config.toml
arch = "mlp"
model = "image classifier"
dataset = "capsule endoscopy frames (Kvasir-Capsule)"
train_examples = 42238
image_size = 32
crop_scale_min = 0.7
horizontal_flip = true
translate = 0.06
color_jitter = 0.2
targets = ["finding"]
num_classes = 11
layers = 6
norm = "layernorm"
norm_position = "pre"
hidden_act = "silu"
moe = "top_k"
num_experts = 4
moe_every = 1
expert_mlp_ratio = 1
shared_expert = false
width = 512
experts_per_token = 1
loss = "cross_entropy"
optimizer = "cautious_adamw"
learning_rate = 0.00078
beta1 = 0.9
beta2 = 0.98
eps = 1e-10
max_grad_norm = 1.0
adaptive_grad_clip = 0.1
max_steps = 16400
batch_size = 384
epochs = 149.1
lr_schedule = "step"
warmup_steps = 320
weight_decay = 0.1
Rows from expert 0 of block 2, named by matrix and row number. Rows with one number belong to one neuron. Each number is 128 + 32 x the weight over its row's rms, rounded and kept within 0 to 255. All counts start at 0. Numbers have three digits each.
# up: expert up (model.blocks.2.mlp.up, 4x512x512), inputs 342-511
# down: expert down (model.blocks.2.mlp.down, 4x512x512, transposed), outputs 342-511
up.172:092111067149155071183148102127194133127117076140141080125144127166126112189075099144172111138173151132105124149174103168129115023067130088084165074110164154084111195105141145185105080147061126126107185175154099147155153135217069128185147142162116205082135153122196110101145108111141113156125138135140126084176130103165139125103213175086105161124123149130127128131085112150129091104124086130131091146115131136144147158132133135093137119095154110150173121091104092151174132106124116177132146104134136117174091144
down.172:095134146200147162155126081091185118133144144071187182074142092165157113120120155108101141088188116104137102161207086060155125104093183154117186132106170081098103117119112179140112136141120088110103114166155123121197122078137180101112153179081150103122185157125182066178106186156103104088154204167128075133128126145127175077151155133098086149123088131111085096097106129137106106129093152124103132090131131139120124137081058180102087150148166092117158125147148186126145155155132128084090126165067070150153073140
up.173:181135116109125114163114092085124161133120112190087111099120143126122177115132108092065079154109137108119132085094165187116159160172143120179135145102122058108105099124144159105156124129111116125110167153108110071134170074091087061193180123125122111130150156093173077125092144120093153129187130081150145117092132140039127103144141134167116075141158161150069133111142126126145147157187143255134178163204110151136115155066149191083153146089117103069130125071123129189095113179103117177094076173176131121126167149
down.173:050106102147054122096170147153155163122136146131159137122100089131099123084155145144115091184171057094092101158127099186120149108160114130089146064142128111152186136095164070123118092115097196080172102155061101130044155173138094162154143138169167125061093134182162148121126154072137147144116126114198173150113120148143113172106137194087140094174173100144147122179056120133158106165136161104169113156127109110143155120097105111120124087140101139146136144107076102114112077145132082065103077153141129099211134185
up.174:089135136101122136152127129142080120154143164109063091122103151110095119088130128067148117126136162134152104173124215193132148215125100159197113151133039134153186129173152133190106156112138109118131102091059121117092112063137122140146126117138110115074165129099188173180166143086168146112133136118133122133111102126140149145188143082118135091097132081137114145104154115091045166142136139153105152193128184114128092097115129119095120132169073121125113176094142104215113095161077200118127132067190135104113196209
down.174:143105166162158128146061119094114153181184123140134140204115140168089170138137105129133122110150139124096068171167117115046109068122128108124068071092173166093123079083073159149166171172090139133126116146101123144176135129150069117143151131165098121161095153141148094109155142089119151141109124115076165197135196113085188101146139201083119184078144200098119115141132148112115134075095082151126103083108095085184129099086131123105115111186158095116105156109100174134120142188131091114149149115114079137057158134
up.175:152151117085083095146106112164101098162108121141078095142128116127088109101101140112115131122118087158091181133161175120166154197120127118193105169117123126120089146134134123162187110136153069138128164156123129116147069041090084098148068074129122135161167128134149142167120120073172144117082079096132092101105057150146165080167134134112137142132113093103096169105122116056160111164131138142103156134075144117145151134099107135104141105154132121096142133123165115133078097103108101161087099126162175124115146169
down.175:157159175155136183113063168142114120131123127119115193157129175137173117083127074125108105117085136185090124146138097074113124163112096097135118179114056121149051094094153142128171182102192121148166125092100153071096104129086131161115119163147105120151087136128094154168108139130181140098118095144092136140126159116111157065181139122152071090150128119099138156132146161099107206113155191142144147114130130153158120048162151115141088120156124053130025076183123151129151138177130116150161116116139042156098160139
up.176:132127103092154119137054098137122126160148167134141138092140117096127167133163071173165056113045126116210127115066105117176093130089142160083115166154154107204146147132163128085150120111146135120130122115120125150129138133162153117125089159162148126100076145076068127131111120179099100123133190139064099114152115075117140155092120087140089062143158117022166156157136176127148137093081116135124133133170181144119150170129145110107174134098091127161072114154111166146174163154141097156116167103123102184126164083
down.176:145144111173135144098114140120121100126088066106158129138118128183119124094168123147106148141131095192081135123105151163106134136151133127172121139133119165129078112129082119117101191128124154183116119137162151101129182140113096104174156119101167084193125134083089103092122109107106195161089158094076160131101188168085133098124166172068082102106091195147117090100153140120108162104122177148115171138156065124152153094180093134124128136155157117147092122109064137143090133180104100139154147131134139144136115115
up.177:106082077000121083123115136140177178124108183075124129117132092119090128147140124087179130099105095138100128119097134141179140090091128102132128092107149130115134158131180145199103083155159058109046095090125099163162081137162132117192104160112146120076110137134175148092140140095139079180166181137139100128107088099131101196109134141140103122077169159139127146127110111067098117178088109157151146142137156099101136191077175120108186109119088124137087091114078046129125118164120094151142115094171132144150077158
down.177:129178112153141165121156121142130126131136150114139129182135093164176146185106121158166109205142152140157113147119133087131087128063054177157120106172125153129114128082096059172126156151131137145156158181173156200127145149161125185161159162158180130146143097179116143132142152152131115142092135148103080152131150153114184102159141138080146189143121115177086108102122168105104127049146111149111117110086074155187094116119052136112092136147237119109183144136112186098148154114158130148209179136080067127114145108
up.178:137165078116164060144124093118165079137099070110128170130121079140197189166104096136141115126145138119136173109164108150162158101144176076112171136145163113093136171165115118128143099109158122199121099094143149077159083149115091122139103169110147173056131124091119123145117146176077175113145132128103100134124139092105104098120153141169067099111139160130128148127095167160127080168128136162135099114155156164078105135155106143067102127091100097148118087140180179104133166128148149172118151103156109171156092126
down.178:173078103079139070189137106151113155194170126115155101115147128175114095105136081084085111107157105123096165116162195121102142097102182145149138144164115134045178183151093169121093143131159075187062106154117120123138130165161069133144124114214110129140126118100102146112092113145075106122168121128100078109087105098109157136162129161122097126156139130089087207124153106137121105080090137207157179088146141068142127115126190105123107133079140124170144130065118118159091184156174144082099111137111125119135163149
up.179:106171128079098149130075125167130104144122103128090123114164158134080141160064118099133077103130157155150089124155154130168093166138149121128137134141084147187128117120106174151117170126117133131121176188096113111112121081101134117142144068104140121119194117133157141230162128092189171099105135155146135146146112105128181134168167089124085183050124093127056112076120122106104138155152138117115063151083161127144145113134164128138174127157170114114137113092136121189145158115121141137135071128170113193141097152
down.179:109095127156132132075123166121132147140161157135129133163115153114133150173152132119112121128208178121163128188189074105042100089132101149095104077105183126086137120109111115137150082130076147126105088084153159109165126203171101174115140137128125158107086173127133105105163159152129109128086107146157146153146133084159094126134097183080145200138125199127131122120098119156098098072139104041189074122046103125141118131115112070130120175134099157159139140149126143080143170165158117072130130144122104088061150145
up.180:126109155126179169170138110165136122159138123140108094087115167170137182131122107078137121125154136111165120125130146228095169175103199147180182150153139126139155153177140125132102147143074090153042103129142123151131180086168127095199127145128102128114225175069165103196133105102114130120138139070097137141123151126110140143162122081083144151097144110150098068101144097089058049128159092147127173102153153163133125212086152120077162147124087106116095155038093129175150092179153160127115188119141130131122191112
down.180:133152188105120146153055107098145129112122135112089170089178132112150173169151084097087141057054138131173121070109047107155171102105148133102140169108148098147099104110135171070209097162122067124097130111149096112138094083113145051070097147084090170130149130112154114179086116116148125073180155139096145144164117133121153064130130115162148111102123101059156142106108116090081110115079132142116167135137173133066122145086146146127134130133113055086137158133142137155171159151099153163085088075194115172117140137
up.181:182138106130118142123127118101098147183091094139152132163148041118100132080131141087101108121084062097136166148127129137182114166176103141135109118105148052159136119145127183099139073148112065150196101097041177084147078094122150127155165069125072123112102149186137100105047110105140153077098125128138109114120116125094155155148161120160090112134174099096125111145103200133109093086097111125149090140118154145111155102160122138147125077127092101074174150083154134108067128120144107145098162152155116156121133104
down.181:102149148124155077117189129175120077127154143108129191127115090160155085116095102140102123149152060140080147101187098150105173112137187132086148094154128116093184180128065168096101163090192069162145114106169124090110134163099152129146119181126163123094140103132122160171141167179075173116158180144113122110089162123133078134148135148138066109185056150145162154094111208145103067152117180151158163072138160142102102081157134122129044123130136103166109126158106118121110111118133110114117098148124099121157149117
up.182:148128108107166119129141128099131118166108046195116142194141118102111180117146092133108063136120106126158105124151139139096109108185191166153106090108153110177147098136118177091144071123009149152135159114158157118112106098124102097121155115093142158153138150131136004123108095113107179136101143095116187083102151130073162131146155087167085178110118165109107058149118135147101124118111086129096134159164107150133170108109107143080161097140132148098124108086167164094116116060090137153152113140175087156187151104
down.182:083135069155132123085188144160122162085111105091159141120112138134114141100130168191155124181151103175073088130076142191139108183148131113115166099156125096134147169177123095165058145116133142097145081181178099151132190143152152130209201154144158101110115090123117191141146143140119099171143164122147092101124146088139074156140166166095104083145116109132147119114099119126087122173138152084160107130152115138159145189155115109111142131117145124148133111151050095141115037104184105119160194115085157072158062125
up.183:134149183112105142165037101087133149153164133106156184078177198097133146115166085116085080063076149098169145112100115138110132166132178142115140180225150123188133095161116151059121160119091129142089126075158139115152161127099147095087105145086124080142084103108093111182134101139120130074178153142075155192142158095115113182158115098154094100070081153075158094089161103096080151090090128163144148137142179117121114132129193137176147150125090125133100150138144147193160180116103175137108091125147108172087176128
down.183:151117135144164171118137183144143098136096100064151153117104116148107116087122143126109131148163106155081133124178161181128147142134164093160154105100090102075117126129115133110135131111112143180121142130172103105129156112104126111187174166074162135133165138113102126202121154109081186166094150120113120131044153164129086055156142152101065124144095171167123105111121131133099119169178185151164129085149126148160136150131099147080074134142119121137095105150115126102103096135142090131133120174112173102171137130
up.184:120134145127174174165112079131131105124122140100133124102090194148191122152147034109133085157073159118156097067109158149136152115061087158155239147182135164131105141158148115136100109192156162132120117156116140131154146146229142128140080115170095119146127158087158178092146054177117116125189097154088130137167115065090153111090143173117185107144145128149128163188147118121138168128107088165128186122169111135115128184116144145128155159048150080178149153127102140122206151152184129138144172134062130081127162111
down.184:109135070117132056087193107188126139139117148191121074124067116149150122156096159166161121177157123108136129116094134141114143141171151087075155165153156082121140187202131119124062132069133094169104095149118159112135169165154134151173063092210089158071091142147122144108142147154092139116157103079132121083152098104167065195096113122125139104164135130163160167148143165113124065139173090088180158111158152189096133172186164071112132166089094133205112128108131102123117119108174187082117175106096142076092159125
up.185:145111138066189067153142089091085109117098110189119112139130114130108109119134080123192125100095084056163134062106186149163144082141173144108110104106157178170165136170124140090085123146096100142092103101104125179163179122104159077137108155057146151145057177118140080117113108160084141155110149102159146066094140109074120118131131127129106121090118180125100077178124185150159059137163098163111149115195159159107188171112135138122151079138132132119081177048105095110120099118150104124128098187167154201185100071
down.185:106089101133080093124141183166147160119090159140142121162091057180176104094132141156132111154128057107123143113153129101161138118152073151088173123101139123091143142091163143125143116118112082111190145149103154150069089178135134207129129136174157111107086074199125146104113146165178100098107130135166118135086090123151185115159139155128148131176157135144079220156102162112171117117157147173153093138101080113093127068121139136140094116112133095123121128172183132102103120073149128113135029126084078101142148180
up.186:162145116115161126144112148135160100127080084169178077139165083128118143169152067120082068082073133105154153097108121111090145099162129152175137105125163094187136101146111160107135151116065127126121138109109147119116090156141117096140185156128128128156123133141121083120072103160115150121112124096098127096156117081132099099136107123139095152151141181144079086130146164077077105089113141139133136144174166133186185127119207118084166144115096109112090122109124218160134145123177125114131153071149066178138186093
down.186:076109055068090116096130141144138122123095102109146168115142121166124090110094111150187124149116058142094111069120176166179125103122128105098155099096115104083170161118127148127096105111163132101143103128091138157128141130126147140141149122145163120129079117133120177100132160183123106196182174109139122096067143082161076120114140143173055104125112157154150186175101162168140103202127169148161135110157122104105171105146121119111110108113130114158085104186103041141102100104135095091112127133090177113186063169
up.187:171129107132053136165105131112117138170126127115121047082139136078147127176129091135067113088155172146155156107161152139091137122115143146186179156146143117108147127163080180103169137122141120155131207106119138161130081117136112127094158102089115220140124102159133113210141140132103203069132083174121093114139120113145110119127061123101139134149162144108101100131161111084111146101119125107088108220116132083169134142123164137136131210105067120125109149077138159165173149181083129137114095123163105127069147129
down.187:103066130087069123108149157134200176094081138119192172115109101178140119122158145163178109162116065119091129076070145158184060119150083148082147088132147115125144157157228137124118082130099095118148128089120135165096109139186158143108140171155149107090046093187149128105110170116148057160177200138155141149104105120144108157153181113179124131118121139182174134103086148103127118136117115135145134132111109125099137096136113097154131121123106132152092127145150059081099119095117156124165089109085156131175109155
up.188:154114148102180109129129057051129117128093108138121151118149161102145133133090106118126132102157177117160135053152171127194126120196154094078164144127158080112093098141079205127139102153106115130094110153140130065142126129123171100110148104117107123120110134137147052106100116147084125127189142134151154096127138093058105104120136132221097139065115133121076123113110150160196094174133158110127066129155140117119135150153148143117158130087162121139133072099165173194164176147160164117149133148149122134140083101
down.188:073170154154099154097151078126166103120122121162205127084104071134128094119115105124077107139094112076161142101164137123147136142141162151085157153133114104114125116086077128136099197143120079126139127189141140129156089109102199123081180149110197096103154141181175062128075123160127134072168169102136099134096133112092163075126127170090091146129070150221095103081101171078093149104112175180163143092110114166081125104121097172128123127148136054084160204157081138109155090101122161076100076168107101128178152144
up.189:106088129083159076132151084130095136112116137085147047150100115125098098126121119124153111146131127132107107072158192169146170107091113125118189161139120172085171146186118106151066106139147042160066122164138073162160109111220112114172098107159108135063114139082187188116167085104151106146201063084134102115101168119144124103119173151117166113133142096145125202141085136097111130152127121177142128096153156081120117185083097133082214084152143130149141192137073083173166096119172118099133154118102185134180142179
down.189:141201082143138137041161112152120126093113111051120130145121156090158143136108142187139134142136157130097087135120140132175105172130136161136163141140115137133095149140158132201099147137172081171182080144191128113155116119088166113179174159109146122145108115148092123119085146117123125130127177148109076074104149083094109116170173096103094113126136122124100060086120153128088181175134171096097146084130068099135131087134107151112129134105156095098154110216084133149133098122132173112164141136109146122121085085