{"model": "image classifier", "dataset": "capsule endoscopy frames (Kvasir-Capsule)", "train_examples": 42238, "image_size": 32, "crop_scale_min": 0.7, "horizontal_flip": true, "translate": 0.06, "color_jitter": 0.2, "targets": ["finding"], "num_classes": 11, "arch": "mlp", "layers": 6, "norm": "layernorm", "norm_position": "pre", "hidden_act": "silu", "moe": "top_k", "num_experts": 4, "moe_every": 1, "expert_mlp_ratio": 1, "shared_expert": false, "width": 512, "experts_per_token": 1, "loss": "cross_entropy", "optimizer": "cautious_adamw", "learning_rate": 0.00078, "beta1": 0.9, "beta2": 0.98, "eps": 1e-10, "max_grad_norm": 1.0, "adaptive_grad_clip": 0.1, "max_steps": 16400, "batch_size": 384, "epochs": 149.1, "lr_schedule": "step", "warmup_steps": 320, "weight_decay": 0.1}
Rows from block 3 of a small image classifier, named by matrix and row number. Rows with one number within an expert belong to one neuron, the router's apart. Each number is 128 + 24 x the weight over its row's rms, rounded and kept within 0 to 255. All counts start at 0. Numbers have three digits each.
Before each expert's rows are labels from the 100 images, of 14848, where the router gives the expert most weight on average: "strongest on" is what is common among them. Only what is clearly more common there than usual is listed. The data: capsule endoscopy frames (Kvasir-Capsule).
# router: router (model.blocks.3.mlp.router.weight, 4x512), inputs 412-511
# up: expert up (model.blocks.3.mlp.up, 4x512x512), inputs 412-511
# down: expert down (model.blocks.3.mlp.down, 4x512x512, transposed), outputs 412-511

# expert 2
strongest on: finding: reduced mucosal view
router.2:112102127088164107078092162142104101106125136146117143131165132151156101121097151154142122123129126108155123136126151141102122151171115134124090132124134133121134121116117099122152084133164122137132118072124088104169133092146100127147114116112132135170103159115135078120164130125130098175169120143174
up.0:088103140160144112142178151141177125118091177154118111088149084123108134140095124153074091104138118125113099139166133131132173105121171156133114140126147111137145098127085129115149120138160176132108140163109115162136120102141149089103126145110138093149108121111160139180096083143148155071122112164118
down.0:121118157114115159149150140116113140128128114161085120142112109105149130154140136143095143125108070119106113112113107141107173115091132138166154116145166123163146134111153145126167112122105177132151143172175153122129144120097098091097107097108141135097122087113158175117145079143163117128095141154136
up.1:131151204106098067144129164103111111122110102148092126159108127097159097158109149153126066134111116143104092096129117127122108139119146137155121105119132117125171127126163162108140105118134137148137127137119130170177181113155120124097159170112128122132137108126161136127086114103151128106148144143115
down.1:140090110150126100116113106114169120140079084138149159161100121128093154101111147158168141147149118095105117122160096124154146155086143171110113159172153114139132169079111112114106128105150136133105118128112110159089171127118140095107172106138126155129124131146153105107086105076106158131089127139164
up.2:160124101141146142150145134131118119132088155127144111113104086090128123104124104134150122124128119082124113141171130158102130157131157178109157103134124106157151114063156162125127089118117137144142116150148144138119137104104077140122128121124095138114120101092128170114145107147122121139095166120093
down.2:122126101110108134144138113076136121110138133134077131144109134092128132155173145134128116162122102115106127124142102131117168108101104127140138121161182101104158167122159123113179106119136146138140116147108131154137139117115079148087128127084149160101122101143160135107131114114147105110112156083164
up.3:154175119152089118171112094115119156113133129104124113108102161126149170141171099122097141116155131128109138167126119111158077131112124068127115122136141132141148146152151171148147127120153106089122181148091166137116128128138177151151140135152076128110133070153140120098118151095132135109136078122126
down.3:105116157123107156091114090118116089139126139141101137142119109147122126134055133132158112182169162111144106152120148111134111141092088160145116131085146142143101098121116099131088085155144174123131115143138115125126122098157152104085091115143151135134086132139128096180114133115114141117135117140141
up.4:157125136148073059103191165136138131101149147116194110109119090109141105142124145140090072125131114141139057118106132156133156126129174149121124095138125120140130143129154156143174125143131129096088141119144104139135126137102118132116117089133134104108160108153162154098124145139125139148145096175121
down.4:138126131131165096112146151126161161148099144139175127129125143090091136121156126159094134068133113160142120146159119158115127114156116131126119135137095112133153114141107116106138133121106160134072102088126153126088130172087147126140155149147103101135167114097124154113118130139138129181135108096150
up.5:158133121150146159121158082155176142141106092148135123183107136124173129152110154110107140068129116135095144117121091104132093121095149157124174125148182140136121120119089136101160172154107162141178072126147147130118136135151097126089131104150118117137139134141134141127134141135129082132122111144142
down.5:104110137141113134129107141167126159117154144117171083113155121147106097159135130104142150148136111150150138093132172110116108108109115107087144092071073140103134069116120132173121126160106151146092163119130151117094108107142164110181128122150118110125138124126094142137081151180128145162146145154101
up.6:140158134119113160148129137123100148121134116158145115159150112119098115151130143140112156118134110143103105137164132142088157142158125130099149122120162132142191149156164181074149108137135108094097133153110114118160177180129131137152119123090128113094099120112096124088114125099176091138119136120137
down.6:160183145135143163143162121130156115156155156151131071125153118136155143123145111108116093077125105159145131131076131114110104110131129123144162128129097153136131146157124151135096152165060128146133149170102179121129139129110156167117126137115142115136115095150149183157123142151153093108144117125085
up.7:127118116132121093146100118113152107117117157109123118162164142136115078151102177115107136127114089077141139105118125107108165124121152101122112137125119144133122171121162097157102164128107145140112094123125159118130168180116132100138179169130164154145098136117077141160125107133138110165131166110152
down.7:128139134176124135172167100163144105122153128134104091103122132141151091140151139140097094162133182145113150092150106103117132121103160124160141157121146143127125127117126115101122119117129136157149130117179160140121127117168101099166144096145140136100163131134151152133159129193098085084130122155111
up.8:132136122169121100156137134109161118116129109122102081129128109123152112128109161141107109128115150143110098120134107148088176128116152150090092154119173108119166170173140137160095128133166137082099130144154134130167105180110110136140172131122139116133124146164161132165120121150111152149103132080139
down.8:153119195114089130132143135107154123144160101139134123106109144109097140136157087123120115184105130137115136112108107107150103124121096089159168132139138131143131108124130138132151137133110138151145153147148148136152158100107166131139147114135132106109126095098128119092141129157122121116108105153114

# expert 0
strongest on: finding: ileocecal valve
router.0:120112139097142148176118121119152139142128138149110163176124151120117193104140090121128132157137165123136150150088121166135129167127139125085129132148134119091123114174131133103139104122145068095152178160134108096099139114098163160127131145138137124133134177160128124110152140136132117039101113153130
up.0:133168149103110125098141139144106154158134101091119117110106119089091100107121156128097119114108102174133101144120154170148107106150090082125142118143076143134110114140114156100154160156121134143109094115100142134153160144121115125102108136127150124174108097130112138153167149124125139158164150123090
down.0:126173116115141149129110094158120125113159144113081107153155123144169109131134126118123117102151110102135142102109178115116114098130106092127116142105116172122127083133105145110151136180087176198140111139125132133087119097138133145124132151167103170145115096146127123151149116153121131143145116167085
up.1:103124093153141143167122117173109097118111175124110119120130110141176106153120183141175146095126112124115123144128133158109123108112093089152151090110124087141182116112143105174140120122130105145081117122109140129159123092153133138140131134147141144123100108173147121167143111077157100130146171107161
down.1:128129152115130087098146140130127138159132135132129135161151154126099104160153148172193087140152118163170082133070141149127102138145108111150139116092099134187092105099140136122166063122098103100106161107135128110145102089135178152117120113138118116138149175115170101096164146120145105132136132121094
up.2:145164121170137103103125101164119103160118118080144100106133126138138099167126122131110121138119114142127125064137090128154119115126162120147117152132112120177154142126144127116136147119116123147085116128117161128161086141118103106175140139138118145140101099107113120145161130129087159150098107157096
down.2:127166133080133118116141111121118158144126159158125126132121092106159132110168103157138093125092115086127101120063090136129081100106119099155147133126088141130142103164132159158133114159121154091157133164157141091110135105093096148093136092113120128145124124147146119115157158134145122136140138135104
up.3:117137156121162138109159136118167098109114137157104134117123122099120119110114169055078107126112098138110128125141129148167103114102174135099143138127140069169129108133138156117147129142131157132163105146168138137125095149117131130079140176150147086151150131115164136149140116134152148146130144151139
down.3:099122154124126086105105080095117126090167152157142114096094109080090083136119089108103077112149115147150086179128097156157146111156124117157105113154138144128108197161115144102133137131109143093131168159109135154163115156104107101099122103119101110163119087132164131122113115119146148134165126129091
up.4:097123090132127146098108099117084125166102121122177136099165145125134125157097129101124136080070092150111105086147124164126160096173102104127145125122073138153114141113133131125108155141134124193121095105103141145114111189169119095090118145108136166157130109100103154177095137127094151103163126126100
down.4:117114124137123123191149125132132154098117145106125123169151144144145108165104134156149142091141056148120110118125148152112136097110158125118142115134123135119133118146110126149157149167125110117109126140105140128127115081147112126093162165132127130130104087167126149153091116114166144107104150112141
up.5:125146146132072122090135150170058134098137129103122131094137124127143099160148095154109117138143081151137128111149143158108125121130127129189135147094141175164141133117150136160103106097142148149146106153126100154189138122071134138165115107116123116141129071111104107137144147081161179163191106106122
down.5:129161151154128160142131120153124087142127167117097136165151088147170165150068152091171138102108146119144105116103152125106136113105172155130145127135129148144155114162143186141099139131130117155139114133135116105161090097161131159109123115108105161154116109136127136176128144139126147107107124117106
up.6:102183120098090106099137163156087154136145163123121145102119089132122091148134145127085150143103070134133087129117157118150164108145111107153144094136099116111104148089118167102182123151146108131107139115139099119152090119100123129141095103113091149124103080136096133115174113138109148164160140132111
down.6:112173153126056126149130156125123148155107156140092143143148142155138077143093123135169151099126101114087115090131147107120107085137115093127100145091105138075114062125140138131156120168154124099126153134143119151120123094179143140137136149122124159115097103143131120144075094137146164142082135116136
up.7:119084119135074135122103124125127179122130112157126144094106119142131114160114151109132135111129125071107134160119135073171120086076108115163144081098107129121099119121115091179164123145162197148166141103135099143150142131161144065111103106107114109084172126123136123149083094104106172115148166148164
down.7:169147145184143149125171158130133120118104122143122099106190127151144097122084133174105109110100126149113129128096129130085114097162110135171127134131116139163136100120104106124088163124110107142093113110127139127153130127186164105115144134129174106119118155116094122155068131137139099104107101124123
up.8:118151085182152147158125083150175116187111094107142085111151088124166108118139124099137109099087136123106157108135121113124116094144143142121132151166123129171148134122096104116111171115079125147107102122112173122104094147138122086131164092131157136147095127136093152165122136153105147123115121136100
down.8:083158135084111150155140106116112121129128145141097140137113142138154087163154135146150138146121090121136138094111117137139124138110120137155149129130144119126164128109164166109148111123102124114168099140146131136148156073118072114102120124123132162124116115117163109112139108119181079164096140091137

# expert 1
strongest on: finding: ileocecal valve
router.1:128187132130122178111132154148102089097130144181146154095129117133126135156124118108128167140154141137125118125121144133149098156111090150115138092059165138112145117123152143124076152109131147155118109137134119115144092123117143149131078180173122118125090121123122122135099128158149137182128133083116
up.0:113144116110150144113139136101160117174090099142099129145082115111108149092136141063105073116081131144139137106122070144153150156109137124106140128172158052148105128148115141100108155111109141134118125136138160103138086156101125144146112154133180126121144093150149173150136132148125144160107153124150
down.0:161096142111163104117058132104119137128141161134127138118147113108153125116127112127136138133118164052160106198093119100120144169195170132119105114136107117122111181090120127121118105126119100117164109143135104095113131127129142160145133107097089153143106169094128099086120137138134097113146144151121
up.1:112116174143144139131107076128163139119123120101088085138160111149165100119101120119093135124120138116100152134158154140109122121101147078112104136168141132100119098138108149132140100160154129131148127109159174144145150132141098138114141114099179110141108142129066128174144121136096102104124109176153
down.1:173089083118126096114093139148126150147143080125183137147119140091097168098146107152157117116164138117136122138120124146154119160140114142137091144158146102150097148112087114095119113089107113113092172160097126131078127132082183150118127142156114177162175123152151124084162137093119150133113100141139
up.2:083133117116093071129126130107133142128140162100135128123110113127096127118137104107117126095116124074135134163141168129159090135139116103139148081146121093098088169102144121109159062133122102104116164133131144139146137133103127147148145151116098096110098090140118124101169135110114171139141130139106
down.2:088152109090109131116102104108099087100155137132084147140128129142132158146093131106138140128124102130122152105115138133157172121112099144129120097143174137080151140146126120115133107133166105108101147152115097165157142104167108125115098104112138169127140112149185097160132111093173163141112100122183
up.3:161122125136106123133138158104115127115166140110139101088095087108115099102148096174109135123132126137126068140143116118098130121159124137155127091123150115159161158098165178147125149096113134142104132163122119120126165157102158140126118106132134125138109071105120135133159134165149071136108149102097
down.3:112133127131134121154120091127140142130098147131124136155152143124130144150070141124176089121182158142140127169096111132162114125118159137131098172155114172121088119128089141102117137102124114125166137120153122152121122099161116127085165100155123153166133168171140135147136131135126123063079128168155
up.4:145115137102108131144139136115127142143129103082133130111086136094124125122112153124116143102130102092137133131138106086128106173121152150127138102141118134103093127092120153114159128161107106144146133101215101163113156134129101135140132138138092120057149122121151161066107126063131144139136106134131
down.4:108104104139138123151144107177123121144165170118154151150125097147129141163129145089139114118140147166150115145098177152129137109155114141138146090125108144147156129119115111112147136135103151111119126127120122109116080090153147143113113112132100120159110153178111142153155168138115157052161102153084
up.5:165125108127141103130161083141138124138092145131128115136129124115104083134113146110152104117132131123134117126149132113136112137078167162113107137119145191139130121132116123148131120166158105189081108154112132171148118115135101077128166140146118133115138115133187136145107092132109132149139168155119
down.5:182115154101134135134127100089167114171122123142115138161123129108077140119136143131122144128113176101098114137135123120132115139147125156129148135147131125155161122099153166070124098149112126108164117175129131170114152105107100155084133117132105110106119153124136140110127136130116079129129169150120
up.6:091106129140076116149143133107105129096132149106117110114166136114150123161130134113098107139095122104116128097145149135121178141121144083164127103123145100116126117114167153141158113134137092136152113140132114197130121133139109098095125130125130186101147088172122109156138071088106160078139106180138
down.6:098131136069108143062110095086119119087123144167127164117104130098096140133159106151122107149158121121134122158130104169146146139130066122148110132151161119114090150139156114118137095111149136109163131167088104170166154123096110142086085103071152151140127118126133103114134101104144112134152145092173
up.7:100145157141146131097204074136148120138132135131092100131121124142100099139124137140077102162122132141142139105125084131144134142134127123153124164150145148115099088121108176082147158185117119119142116095145148137112115132154089131127165081116144112122139122145169115131149116172080103106108084169162
down.7:114186124081141139117120132100104130130139117140129167097127153093127164122130095126129104104158079147141139140091107163144125101142076102143137129154110119117130143165127117109106132089124138142113164172117105120117136121103138140082115172118136167172133063134144135097111146087164150109114157081153
up.8:182102158130143124128138140131144163134116122092099142108130137119140095084111139141106129161139136117114156149127136111098118118136127113133167116165083166122082101106096103090171140166135153139155135100164120140096114120133150101115149101133119115131142140151127150158100160121073170120172144159107
down.8:155102138144121128156156145121140134139173125113149085126128130100157158113111098117156104099111111092168110166067136109092094131133133134165143095155122180126149107129110144146137147130104170137134140131138142102122149115134140143112139101115113129170107089150138151124114170121133114077111111163093